config.yaml
model: "sound classifier"
dataset: "synthesized solo parts of chorales (CocoChorales)"
train_examples: 39062
noise_aug: 0.01
time_shift_ms: 50
n_mels: 64
hop_length: 320
input: "log_mel"
spec_augment: false
win_length: 512
targets: ["instrument"]
num_classes: 13
arch: "vit"
norm: "layernorm"
norm_position: "pre"
activation: "gelu"
head_dim: 48
fused_qkv: false
bias: "none"
qk_norm: true
parallel_block: false
inner_norm: true
moe: "expert_choice"
num_experts: 8
moe_every: 1
expert_mlp_ratio: 1
experts_per_token: 2
shared_expert: true
patch_size: [16, 8]
layers: 8
width: 192
positions: "learned"
pooling: "class_token"
register_tokens: 4
mixing: "cutmix"
label_smoothing: 0.1
loss: "cross_entropy"
residual_init: "none"
optimizer: "adamw"
lr: 0.0021
beta1: 0.95
beta2: 0.99
eps: 1e-06
grad_clip: 5.0
steps: 10100
batch_size: 256
epochs: 66.2
lr_schedule: "linear"
final_lr_fraction: 0
warmup_steps: 1010
weight_decay: 0.07
Rows from block 4 of a small sound classifier, named by matrix and row number. Rows with one number within an expert belong to one neuron, the router's apart. Each number is 200 + 40 x the weight over its row's rms, rounded and kept within 0 to 999. All counts start at 0.
Before each expert's rows are labels from the 100 clips, of 14848, where the router gives the expert most weight on average: "top examples" is what is common among them. Only what is clearly more common there than usual is listed. The data: synthesized solo parts of chorales (CocoChorales). In brackets: how many of the 100.
# router: router (model.blocks.4.mlp.router.weight, 8x192), inputs 39-77
# up: expert up (model.blocks.4.mlp.up, 8x192x192), inputs 39-77
# down: expert down (model.blocks.4.mlp.down, 8x192x192, transposed), outputs 39-77

# expert 7
top examples: double bass (100); note A3 (41); note G#3 (35)
router.7,187,237,188,192,211,221,163,217,240,199,174,250,209,150,241,195,199,160,277,125,173,201,173,191,201,234,165,219,166,231,188,177,172,142,210,223,144,176,239
up.9,269,256,240,175,134,145,183,193,177,224,99,209,169,227,177,241,190,199,225,188,163,177,257,167,203,251,180,175,168,137,229,179,193,263,210,190,224,211,158
down.9,245,206,242,166,181,169,131,218,200,190,169,201,198,201,223,164,184,228,189,210,127,191,170,198,206,255,256,170,170,156,171,212,223,263,209,200,206,255,223
up.10,187,230,266,244,223,192,269,252,128,225,246,202,235,218,264,195,251,184,179,250,225,157,210,142,160,126,224,230,291,230,163,214,246,232,223,214,199,290,115
down.10,183,201,213,225,182,233,192,194,241,192,197,272,223,196,127,144,170,143,185,195,192,137,197,190,145,219,153,258,245,131,254,198,190,188,209,181,203,243,232
up.11,268,222,154,257,105,230,221,210,137,237,197,175,210,260,246,207,143,221,136,265,227,253,235,199,158,203,191,213,161,158,190,118,212,242,190,151,125,261,160
down.11,182,255,244,128,252,239,166,237,223,158,219,188,208,193,208,265,281,254,189,141,147,187,208,176,268,201,243,174,151,220,180,184,151,229,150,239,194,183,243
up.12,204,216,249,244,283,145,233,200,127,232,240,187,243,215,244,170,192,202,149,213,218,214,224,216,215,196,164,170,180,223,166,200,217,195,193,178,178,252,135
down.12,204,164,239,167,148,232,186,183,182,208,219,176,157,152,242,261,261,187,208,163,174,162,214,237,258,176,251,181,164,226,187,273,185,185,162,184,251,141,296
up.13,128,120,218,215,244,127,238,219,155,168,217,211,228,190,145,185,254,217,224,232,270,209,275,150,167,239,187,258,287,225,260,298,220,127,199,263,195,163,278
down.13,238,172,246,224,198,171,213,203,170,276,227,246,309,167,201,248,206,211,141,222,271,248,235,148,177,195,232,182,252,190,252,238,237,196,168,192,183,260,115
up.14,191,230,182,269,203,173,201,222,275,213,224,210,199,99,210,225,236,230,165,250,178,206,209,271,220,260,237,233,206,216,194,226,235,245,155,195,190,195,135
down.14,199,89,152,186,227,242,166,180,266,183,236,163,216,196,200,206,243,192,277,181,222,189,201,230,201,193,198,238,195,272,250,212,137,171,160,223,213,59,228
up.15,175,245,168,221,239,195,179,156,209,242,256,237,235,269,187,156,197,169,189,239,229,213,177,222,130,141,166,213,169,229,182,193,225,172,193,124,185,219,103
down.15,176,224,263,167,226,219,203,254,206,204,121,165,181,169,251,172,199,196,200,207,112,209,252,179,233,249,228,139,174,208,195,144,196,213,178,225,172,235,226
up.16,172,245,170,213,219,160,208,199,260,231,267,209,179,238,162,121,219,225,132,193,116,283,139,161,160,206,231,296,262,189,253,152,200,167,196,139,199,214,210
down.16,139,198,189,191,247,169,208,207,130,210,247,191,196,201,273,176,148,168,130,175,163,168,244,216,201,256,246,162,181,195,227,190,122,242,223,211,206,299,174
up.17,259,251,179,185,244,146,248,175,150,160,214,192,218,192,214,142,195,104,143,245,219,245,173,208,143,225,183,223,210,143,248,172,223,179,257,180,187,254,114
down.17,272,149,201,247,135,175,241,188,154,220,148,183,193,227,227,218,190,147,166,343,197,216,185,162,165,263,212,143,235,162,214,188,214,153,217,192,146,221,187
up.18,207,208,201,278,180,211,146,223,280,180,144,262,214,186,230,149,200,252,152,214,284,199,203,209,223,162,130,174,215,191,233,240,205,248,186,200,187,261,223
down.18,218,184,214,225,199,228,140,209,156,169,225,241,222,209,156,116,151,279,137,192,239,165,193,158,161,151,228,203,225,183,173,232,176,228,209,151,166,200,234
up.19,285,175,198,141,201,172,193,209,164,134,208,233,226,165,152,186,228,112,228,252,198,220,194,221,199,238,200,243,159,211,194,266,235,222,214,204,178,220,138
down.19,181,179,129,70,246,183,244,232,269,231,238,89,177,193,197,190,238,170,280,178,159,248,226,240,224,206,195,252,169,256,267,213,162,185,188,181,237,191,217
up.20,234,217,144,142,205,249,249,203,254,186,202,206,225,126,174,235,282,164,205,249,174,211,168,197,216,252,193,240,156,163,229,254,261,201,164,163,230,210,131
down.20,152,160,133,215,244,154,197,214,262,179,221,157,187,194,159,219,229,188,239,177,178,203,262,201,266,245,191,249,132,221,264,252,221,169,133,164,208,135,198
up.21,197,108,201,224,222,162,232,177,185,210,214,205,199,177,149,141,222,247,206,228,244,175,272,172,183,259,198,226,295,225,272,272,195,115,239,250,157,214,234
down.21,234,197,230,214,202,179,206,166,139,227,240,253,355,142,205,224,188,176,109,186,251,204,213,166,215,216,250,175,267,216,204,211,228,223,212,181,163,214,124
up.22,257,233,240,212,182,194,217,196,187,147,179,263,205,211,170,182,187,157,211,228,292,159,122,203,193,110,252,196,226,210,162,201,251,162,231,184,128,287,245
down.22,189,185,173,165,202,242,196,144,193,163,231,160,250,226,124,195,216,222,245,169,192,178,184,123,196,180,278,240,222,186,235,225,244,183,262,153,198,291,176
up.23,268,226,149,160,157,225,294,222,236,260,216,155,168,138,175,235,154,172,153,267,234,223,203,210,225,234,268,188,176,189,189,143,286,156,222,188,205,187,204
down.23,185,290,218,230,196,182,217,209,225,146,152,315,232,210,168,306,248,213,164,177,171,105,173,141,255,194,206,129,169,217,229,263,222,220,184,179,235,179,226
up.24,154,226,140,248,184,218,201,212,217,172,202,202,304,213,228,153,199,219,110,179,220,245,155,192,275,206,286,253,265,175,176,193,189,169,164,190,157,276,200
down.24,247,238,208,244,160,241,167,143,178,139,224,262,221,221,161,163,146,250,114,187,219,142,198,162,179,199,250,208,218,162,236,218,214,226,225,161,204,214,218
up.25,253,243,237,226,286,283,166,250,241,202,219,224,195,274,259,238,207,210,179,141,130,213,153,245,194,259,138,173,183,246,214,252,182,228,205,158,208,188,264
down.25,220,223,206,158,195,225,206,199,175,200,236,164,138,242,212,127,189,231,235,219,215,217,195,147,208,166,223,176,213,248,252,159,151,211,144,245,240,179,222
up.26,275,212,177,154,184,170,198,214,202,161,201,229,186,154,170,190,241,108,213,224,191,192,217,222,182,231,208,254,192,209,191,246,234,231,249,205,163,219,147
down.26,174,155,145,92,245,178,212,210,288,217,239,97,207,166,193,191,266,183,258,199,182,239,238,240,220,205,180,213,158,230,273,209,185,181,185,209,251,208,207
up.27,242,189,240,218,158,203,163,198,180,204,202,147,263,166,219,186,166,211,145,258,236,189,171,270,218,169,297,232,271,230,192,166,204,157,178,143,178,198,239
down.27,191,249,134,212,181,222,216,126,202,176,248,255,239,199,217,250,185,167,174,160,249,151,241,230,263,147,236,216,159,277,208,238,179,213,219,160,245,167,135

# expert 2
top examples: clarinet (100); note D#4 (44); note B3 (43); note C4 (43)
router.2,141,218,206,224,228,249,180,168,123,236,229,194,200,242,179,115,164,234,235,180,216,203,172,164,183,121,190,277,167,153,193,211,160,171,182,127,186,193,229
up.9,234,280,197,150,127,170,182,237,199,211,163,205,223,202,176,258,255,230,200,243,209,129,141,207,125,174,134,165,244,158,124,228,180,220,212,197,210,255,228
down.9,247,242,222,148,171,139,195,183,207,238,171,220,219,153,181,233,249,249,201,227,229,182,220,214,195,158,211,146,205,153,163,264,189,250,217,219,246,295,180
up.10,191,353,250,175,182,130,247,112,203,149,234,168,195,213,218,260,200,220,214,240,148,193,161,220,184,190,185,199,179,255,219,207,202,231,254,232,176,232,188
down.10,214,195,161,213,183,257,188,270,213,206,210,90,98,194,158,163,238,234,299,224,154,257,218,153,128,190,175,146,300,191,201,188,208,211,159,231,189,202,219
up.11,260,226,177,191,236,224,158,254,198,210,152,192,214,188,257,209,222,227,228,249,159,204,148,195,150,103,194,265,219,239,219,178,219,265,302,239,164,227,94
down.11,189,240,156,185,208,163,221,137,257,214,180,229,210,182,217,184,119,182,179,147,144,228,151,198,251,197,152,231,194,217,231,117,162,220,250,215,239,173,162
up.12,178,175,178,141,238,203,172,184,197,236,235,201,236,190,165,123,171,156,250,127,154,142,220,198,244,199,192,241,122,186,191,171,182,182,192,174,196,173,182
down.12,300,120,232,182,189,226,175,183,240,177,130,136,182,120,225,209,190,181,199,183,158,171,236,190,147,193,151,208,235,210,230,190,178,220,144,241,198,138,147
up.13,200,185,265,203,264,137,180,241,145,179,270,155,239,205,146,267,255,317,157,215,232,119,188,224,220,215,211,214,250,315,234,255,225,174,248,158,186,234,239
down.13,198,104,196,243,263,157,194,206,87,213,216,177,237,211,142,199,245,203,236,174,222,204,226,228,220,196,212,192,213,197,210,208,212,132,229,149,207,198,202
up.14,278,276,165,186,150,147,269,159,229,213,207,142,215,199,188,158,200,203,175,192,177,137,181,235,150,258,170,270,238,184,194,182,223,169,273,221,165,270,157
down.14,159,268,199,181,185,160,244,146,158,158,225,233,273,197,262,269,150,280,192,199,275,306,174,203,241,155,271,166,201,229,236,216,208,210,286,205,205,270,215
up.15,288,255,230,197,175,185,192,178,160,145,265,207,272,180,188,206,193,139,249,187,130,159,107,246,194,223,128,276,211,201,132,228,220,198,201,195,236,211,155
down.15,118,220,278,177,240,252,224,208,149,247,270,211,207,269,198,96,168,174,183,211,191,166,277,169,213,201,247,232,206,194,254,259,247,220,238,146,167,251,214
up.16,188,226,268,159,273,169,253,205,119,170,199,139,214,161,172,175,181,193,197,203,172,167,244,231,253,181,220,168,187,258,162,173,213,225,260,199,148,238,150
down.16,258,208,233,188,139,177,223,231,239,213,226,132,183,161,211,223,176,237,284,273,201,247,223,216,194,179,210,146,269,227,239,170,230,176,127,225,185,235,195
up.17,257,215,170,180,186,193,148,238,234,255,149,209,233,187,171,269,196,204,211,224,264,201,236,257,176,171,222,211,221,228,195,144,246,158,214,278,195,194,110
down.17,250,221,155,185,172,179,175,238,277,165,175,185,162,125,221,147,201,228,246,185,129,188,179,201,204,192,234,186,174,219,191,212,179,252,246,259,173,211,151
up.18,237,234,155,191,203,206,228,235,186,218,191,174,232,275,221,210,201,112,231,180,98,206,219,236,204,178,225,248,144,219,208,193,157,202,299,201,265,215,212
down.18,262,149,214,208,231,194,198,100,223,194,239,241,129,177,184,224,172,100,150,229,183,224,207,128,163,255,154,227,225,158,208,179,141,204,218,190,212,194,148
up.19,253,181,169,153,178,188,221,157,207,241,159,299,227,190,202,194,170,190,166,193,220,214,157,219,224,199,201,206,299,242,128,203,266,189,241,240,196,213,169
down.19,228,233,248,194,141,164,202,241,230,251,170,230,279,175,170,228,171,251,180,193,249,201,189,204,266,214,223,174,189,171,151,243,250,200,217,140,227,322,201
up.20,262,161,229,150,138,145,181,155,198,246,154,171,191,206,212,207,180,187,194,232,257,226,160,147,174,253,240,138,265,197,158,170,260,160,216,265,132,233,125
down.20,210,195,85,213,192,235,267,182,285,261,218,173,189,182,202,170,131,204,202,196,261,235,172,182,190,176,244,238,160,251,164,183,144,147,291,199,164,197,119
up.21,177,232,177,216,171,174,178,186,239,219,142,250,220,159,186,202,196,126,245,186,167,220,232,302,258,247,227,248,249,209,189,220,240,183,160,187,208,212,249
down.21,183,188,246,184,215,161,136,182,213,260,233,145,222,185,185,257,243,232,235,203,225,162,217,171,146,215,201,242,182,195,257,199,167,181,143,234,211,147,205
up.22,236,261,156,200,148,271,190,171,213,183,167,238,286,232,189,147,144,133,175,181,275,257,176,217,289,190,213,233,231,178,106,185,234,160,194,166,162,254,170
down.22,184,182,182,201,242,146,156,168,207,106,196,209,179,198,189,281,212,152,133,206,125,158,193,184,207,249,241,214,174,180,225,250,144,253,138,239,227,92,233
up.23,300,227,288,227,168,170,179,287,227,205,130,203,199,173,169,202,176,175,228,206,208,191,220,188,252,199,222,181,261,192,217,207,281,181,202,172,191,226,215
down.23,191,198,220,184,179,162,199,151,225,248,189,163,187,131,125,252,204,218,312,255,224,248,197,220,124,162,151,129,217,233,197,237,174,213,181,242,221,180,209
up.24,249,274,255,230,185,171,261,152,189,188,238,190,226,206,246,225,177,143,180,225,160,177,189,233,197,232,141,301,264,205,221,185,274,252,247,206,262,269,114
down.24,210,171,194,212,250,299,179,221,270,217,250,167,179,232,180,165,208,181,246,171,193,162,215,199,186,168,218,237,201,207,201,187,220,161,165,140,230,155,289
up.25,248,284,209,161,186,253,192,230,268,199,220,180,223,170,192,179,220,154,210,270,230,183,193,210,172,129,162,235,169,169,168,202,219,244,230,204,208,246,178
down.25,210,211,196,178,197,140,216,294,187,178,200,235,268,89,199,249,221,248,186,167,213,156,126,181,273,139,243,237,169,212,197,188,255,240,243,216,175,222,202
up.26,290,226,213,198,200,211,239,226,214,223,186,249,216,138,247,266,208,224,187,207,250,179,161,262,184,96,251,138,229,226,136,146,251,203,252,192,157,245,143
down.26,196,304,209,198,187,153,209,220,287,159,238,219,180,202,203,249,175,244,235,218,168,189,118,177,252,178,201,177,160,212,189,217,245,258,190,218,146,232,223
up.27,254,202,205,198,195,158,199,162,205,213,110,164,230,200,218,214,245,200,185,174,154,238,173,226,238,162,198,260,176,245,237,168,168,189,212,254,243,186,168
down.27,219,249,189,230,210,204,236,89,253,239,168,216,172,214,188,211,204,192,154,161,206,191,217,132,185,207,182,196,234,152,170,186,142,197,163,222,189,156,218

# expert 3
top examples: trombone (100); note D4 (58); note E4 (33); note D#4 (33)
router.3,241,255,197,208,159,200,203,212,219,199,188,210,255,180,190,138,264,236,187,188,233,203,140,209,191,134,196,128,254,139,142,179,129,208,199,232,164,276,188
up.9,221,233,272,220,329,213,237,243,212,209,193,211,219,203,213,230,269,156,175,216,214,240,190,252,183,135,181,237,294,245,183,139,169,242,306,232,217,231,142
down.9,179,204,185,145,260,253,187,209,306,163,219,202,195,181,232,241,207,186,166,220,159,268,132,282,161,121,181,302,204,195,160,189,199,169,223,264,199,215,134
up.10,215,262,221,177,230,243,180,275,176,213,208,169,269,195,168,149,226,113,210,180,261,167,230,254,213,125,191,236,272,165,127,196,213,195,229,222,263,309,165
down.10,201,257,241,162,273,268,192,250,264,200,185,222,174,181,159,236,260,150,215,218,160,230,127,228,185,98,205,300,182,170,213,149,247,167,92,212,269,184,175
up.11,67,220,196,191,221,203,294,228,202,214,252,153,226,214,232,170,187,222,159,129,166,207,189,225,215,238,265,252,179,274,258,102,198,172,195,184,206,158,203
down.11,163,175,217,192,178,222,243,286,187,309,183,136,155,194,233,149,199,186,198,183,231,253,251,178,202,273,228,148,169,219,160,180,205,183,256,213,148,277,195
up.12,197,266,253,204,268,156,199,256,200,223,153,225,280,181,196,204,224,209,160,205,221,169,156,239,194,154,190,213,235,266,181,118,195,251,266,261,197,208,175
down.12,162,221,185,152,298,238,186,256,298,194,219,208,229,170,208,256,227,188,178,206,167,238,107,270,199,121,170,276,187,243,168,142,175,173,211,309,207,173,167
up.13,181,222,253,213,205,226,238,171,125,127,211,258,155,265,227,181,205,194,227,253,210,141,182,172,196,182,177,157,211,173,185,264,243,292,203,182,87,278,228
down.13,203,213,226,190,194,214,248,192,154,141,144,210,168,227,223,153,256,219,140,292,221,154,225,188,228,157,236,137,203,121,183,247,230,256,228,221,172,293,176
up.14,192,182,222,237,238,175,271,224,160,214,221,197,224,224,226,176,165,188,205,259,170,197,313,174,200,246,214,232,164,254,231,258,170,131,232,150,121,133,186
down.14,152,205,163,194,213,305,198,184,235,190,254,188,219,201,156,149,182,190,173,196,200,286,214,176,254,193,166,215,217,228,191,237,213,229,153,161,233,224,229
up.15,283,260,186,168,200,152,185,244,169,206,151,152,270,170,185,202,213,214,246,222,242,106,174,242,163,158,213,198,248,219,163,183,180,200,219,245,203,259,197
down.15,163,180,174,149,241,194,130,186,188,192,200,259,146,162,170,264,209,233,216,169,166,175,144,154,215,163,240,237,192,166,223,141,161,218,82,235,209,151,225
up.16,157,169,212,213,208,252,220,274,212,154,280,206,219,215,284,91,179,180,193,225,241,297,188,135,188,229,222,178,235,241,130,177,259,167,175,130,118,202,196
down.16,191,147,160,189,151,154,189,214,187,241,168,123,168,193,229,189,163,231,247,137,197,175,201,179,204,198,247,137,264,280,239,230,214,110,184,210,208,152,191
up.17,156,207,165,266,218,236,248,205,170,250,237,257,194,210,215,106,92,146,190,245,283,211,224,187,175,263,154,215,169,239,225,144,221,167,202,177,243,137,238
down.17,217,183,210,228,159,204,207,243,210,210,167,154,213,211,221,219,126,168,221,167,175,154,174,216,185,276,174,220,127,237,218,127,219,162,224,157,130,196,194
up.18,269,273,197,143,210,153,180,239,155,194,132,137,329,203,213,244,185,193,179,231,254,155,217,268,183,190,190,195,157,189,139,185,207,197,257,214,201,283,198
down.18,149,215,212,156,230,226,167,216,227,187,232,263,161,164,190,283,209,222,208,168,182,183,95,173,213,159,220,242,195,188,205,118,206,199,101,233,204,194,217
up.19,125,178,148,255,201,275,215,221,259,217,186,209,234,227,233,102,97,247,146,145,224,218,205,164,259,221,232,223,183,233,207,149,202,169,181,188,158,89,123
down.19,180,166,212,201,210,171,210,202,191,268,158,103,187,157,203,184,205,231,311,206,191,184,281,213,193,229,243,149,196,270,208,182,131,177,145,205,187,181,238
up.20,174,214,204,168,258,175,251,198,128,219,236,187,234,200,278,190,253,191,208,238,185,236,217,142,183,263,241,177,220,192,197,198,261,133,196,145,107,237,150
down.20,238,124,227,260,156,206,266,195,196,114,175,163,149,213,188,245,152,187,158,226,209,188,228,200,210,224,173,146,205,190,197,167,246,168,194,188,144,292,143
up.21,170,122,229,243,192,201,206,157,207,262,197,178,138,188,252,175,151,186,257,249,210,236,260,171,207,246,180,265,135,184,253,212,181,164,150,179,217,89,159
down.21,155,195,258,192,172,218,206,251,251,232,198,141,172,115,176,147,238,157,245,225,200,291,275,244,215,190,232,206,257,232,217,197,267,159,143,98,268,242,216
up.22,260,249,266,165,222,194,141,233,151,172,174,177,232,217,222,196,213,202,236,239,233,159,211,243,127,154,202,199,242,232,165,163,190,266,264,206,244,297,210
down.22,126,228,186,107,286,201,197,210,241,206,217,234,145,173,163,209,206,213,123,222,218,201,167,232,267,161,233,257,190,171,180,162,199,226,151,248,169,241,212
up.23,233,161,259,259,177,246,230,228,179,196,193,186,186,220,238,155,113,161,206,201,154,217,206,135,156,187,206,267,159,201,160,182,211,187,203,140,172,227,196
down.23,140,172,215,158,202,211,135,271,178,273,180,145,193,186,176,161,178,228,253,174,255,196,276,195,203,195,252,179,248,252,290,188,190,182,209,149,195,190,211
up.24,166,43,128,208,263,113,199,166,144,191,200,151,221,142,181,230,239,265,151,227,188,166,222,144,184,263,222,221,214,260,288,214,172,127,185,213,142,154,185
down.24,153,216,201,236,216,136,220,222,192,233,126,167,219,227,216,214,201,206,187,180,150,64,233,160,152,238,230,206,182,246,214,212,201,212,204,187,165,149,184
up.25,197,266,236,195,286,147,197,240,204,224,164,205,301,168,210,219,200,180,132,170,209,127,182,222,230,172,175,200,182,268,197,117,193,227,262,248,168,164,189
down.25,148,249,178,166,231,230,182,260,284,213,208,207,254,189,223,273,236,186,194,191,183,232,129,264,173,149,181,238,175,258,142,136,192,167,184,278,199,176,187
up.26,107,200,204,149,230,148,207,182,147,272,197,167,207,157,220,228,258,244,228,203,207,156,285,169,168,230,270,146,203,228,222,208,224,154,193,243,118,213,169
down.26,219,125,196,231,182,215,250,185,203,230,202,180,189,253,181,221,212,209,135,150,196,116,315,162,160,237,228,145,212,161,206,227,175,129,190,214,153,205,204
up.27,231,164,138,172,225,212,265,112,200,193,152,163,257,164,208,198,196,194,172,138,185,132,221,151,276,268,168,199,160,249,187,188,202,157,226,243,183,151,145
down.27,192,190,222,261,156,118,205,254,240,227,153,173,221,203,251,278,144,172,180,201,206,127,217,230,216,215,218,156,138,243,203,190,209,212,174,169,193,155,230

# expert 5
top examples: saxophone (100); note G#4 (31); note F4 (25)
router.5,258,290,185,188,164,157,159,230,203,201,192,240,200,150,145,206,175,153,253,187,114,192,175,197,227,124,257,188,286,199,210,211,181,185,160,159,236,138,195
up.9,169,130,114,148,206,142,217,153,142,219,185,184,180,201,147,137,202,264,150,178,251,156,243,198,177,228,238,209,223,226,194,156,182,228,209,249,184,231,196
down.9,196,196,243,209,220,235,265,288,210,170,201,150,187,146,267,212,189,178,99,173,176,238,237,181,207,265,168,174,170,160,189,183,210,221,199,220,134,232,230
up.10,184,172,168,122,260,281,307,183,207,222,171,186,191,223,191,162,242,283,166,200,194,191,225,169,232,219,133,200,216,190,160,185,168,280,203,262,185,171,206
down.10,140,168,186,141,233,184,264,169,198,202,191,194,260,129,193,157,217,204,152,205,168,181,288,209,195,215,209,172,231,242,171,284,233,193,193,160,210,263,193
up.11,172,168,234,193,187,124,189,126,169,156,190,120,184,177,227,269,133,262,153,166,232,148,251,230,174,251,157,201,156,284,179,229,205,182,257,244,241,181,190
down.11,206,184,208,233,222,176,240,168,217,130,212,156,198,205,174,237,150,188,91,235,214,163,164,149,265,268,200,140,167,218,258,202,243,171,242,244,136,183,208
up.12,203,231,220,193,204,207,195,184,187,176,187,102,214,264,193,211,132,212,185,162,230,201,194,214,173,312,150,170,163,231,174,220,200,177,296,240,166,240,225
down.12,162,262,194,226,271,194,253,113,168,206,243,165,223,255,160,236,169,164,198,205,138,159,188,194,210,215,227,199,246,240,284,214,211,195,231,243,209,168,194
up.13,149,151,244,131,249,269,142,242,171,224,248,188,188,188,231,157,176,185,182,227,215,229,188,204,198,155,155,258,259,169,155,116,179,243,228,253,208,212,173
down.13,197,213,202,185,287,123,167,194,276,215,212,168,168,203,170,244,201,180,175,136,122,146,172,140,243,220,198,262,190,200,222,139,258,154,133,227,211,192,187
up.14,220,220,208,231,148,162,209,141,166,179,200,116,192,284,143,208,158,180,149,229,221,194,203,168,150,257,261,181,152,176,154,199,169,180,253,298,196,210,198
down.14,163,235,190,222,259,191,204,103,235,226,249,151,201,239,143,260,216,177,238,252,132,158,164,139,188,240,190,211,213,201,271,202,249,235,212,308,238,141,196
up.15,270,210,225,197,174,218,207,175,143,193,237,156,261,254,228,189,167,277,159,191,211,181,150,208,231,229,219,285,207,254,130,239,253,194,231,141,143,218,202
down.15,282,188,236,150,156,172,226,259,185,215,136,145,257,175,223,258,253,253,227,252,232,181,174,174,180,155,173,125,208,232,170,206,247,204,158,189,138,263,207
up.16,204,202,196,173,267,206,147,201,202,184,252,269,185,183,306,234,234,194,203,184,171,192,194,217,205,189,133,280,169,236,224,170,156,278,271,256,183,189,161
down.16,156,271,206,224,274,182,198,229,115,178,226,263,235,182,230,181,160,156,106,169,226,230,182,154,190,218,175,254,144,238,195,108,170,151,306,252,139,245,195
up.17,171,178,218,187,198,258,216,252,212,154,166,264,277,204,156,142,214,248,201,225,181,136,190,162,236,191,170,141,298,297,188,206,142,228,207,120,212,201,202
down.17,216,164,244,218,198,198,187,124,226,219,178,238,187,124,144,256,270,289,222,193,220,144,204,138,192,194,212,218,217,167,223,223,224,225,80,177,234,109,211
up.18,169,166,236,255,247,125,179,253,207,106,242,235,199,253,134,156,225,274,148,176,264,125,200,175,230,183,177,155,226,188,207,236,225,226,192,176,160,269,231
down.18,210,105,188,199,195,181,248,202,247,188,136,184,174,166,199,217,203,237,213,222,129,179,145,138,155,183,224,218,232,230,178,168,167,223,167,192,217,90,208
up.19,191,227,173,146,208,213,243,252,149,195,175,187,290,210,161,140,195,196,156,155,216,204,197,197,245,134,258,185,203,189,160,143,162,143,208,237,176,258,198
down.19,157,221,170,132,246,179,189,174,182,238,187,150,242,188,183,205,201,245,182,188,164,126,187,170,217,224,196,164,239,208,231,175,143,223,195,276,257,150,216
up.20,303,301,247,259,188,179,214,288,221,221,211,223,259,195,197,178,200,160,217,194,119,182,157,260,188,126,197,230,219,242,200,205,254,215,241,146,210,227,168
down.20,264,179,170,205,166,198,195,242,239,207,191,169,169,165,251,266,254,249,249,205,204,195,101,183,177,156,157,234,178,218,187,194,215,187,127,187,223,154,228
up.21,170,163,203,157,207,153,249,257,135,219,242,150,277,269,201,177,196,197,168,169,197,186,194,262,175,183,249,207,202,262,160,200,201,163,215,184,180,269,201
down.21,243,198,233,186,177,109,222,196,183,246,162,134,184,188,234,242,210,205,181,187,118,130,127,129,187,243,187,163,179,242,226,161,144,196,202,328,235,175,208
up.22,191,220,191,239,237,248,187,235,168,205,209,209,320,197,256,175,227,194,160,174,193,181,241,215,157,184,192,272,201,234,202,152,165,235,265,250,144,219,144
down.22,199,182,106,161,275,224,197,228,170,176,220,205,173,200,262,231,204,149,186,148,162,184,137,198,231,167,127,209,174,264,219,98,113,215,222,230,221,177,157
up.23,210,220,218,182,215,276,196,277,195,156,200,246,305,175,178,134,183,208,235,238,177,139,174,186,197,147,170,145,268,269,204,183,143,209,235,111,254,203,216
down.23,217,149,238,238,176,183,158,158,260,197,183,210,180,132,132,256,240,294,225,178,205,125,204,149,172,151,197,210,215,177,240,214,219,185,92,175,245,118,205
up.24,144,169,199,201,230,130,186,172,125,196,182,213,262,195,200,238,270,201,125,207,136,125,212,190,220,251,205,270,155,184,264,192,142,190,187,163,236,224,218
down.24,142,179,195,196,269,163,215,153,172,276,138,195,184,200,172,172,196,177,154,187,153,200,289,184,183,276,147,127,222,153,206,151,147,222,197,243,207,236,199
up.25,180,176,164,210,210,229,213,149,130,199,149,176,230,242,185,186,206,206,161,175,208,159,148,227,183,189,230,227,138,209,189,201,151,226,226,260,155,192,238
down.25,181,204,178,146,212,201,169,170,238,238,136,165,155,130,227,154,175,208,156,213,168,210,192,193,216,223,241,174,195,213,180,192,155,267,177,217,326,139,279
up.26,202,197,121,176,158,208,208,206,167,210,162,153,282,252,183,143,222,210,198,137,221,190,144,184,208,166,207,169,194,203,156,166,179,172,184,261,188,208,222
down.26,155,195,187,156,241,164,188,168,194,252,162,142,176,140,192,161,215,225,173,125,117,162,148,155,199,233,213,143,247,195,233,155,186,267,190,270,304,148,249
up.27,185,180,231,190,176,156,182,149,173,158,190,137,175,193,227,278,133,236,163,225,259,165,229,214,158,277,161,213,169,253,173,212,209,192,248,279,214,202,200
down.27,188,211,204,198,244,204,201,128,249,148,262,166,198,211,191,266,187,169,134,188,194,159,195,171,265,274,195,174,144,206,257,222,222,199,194,235,174,165,205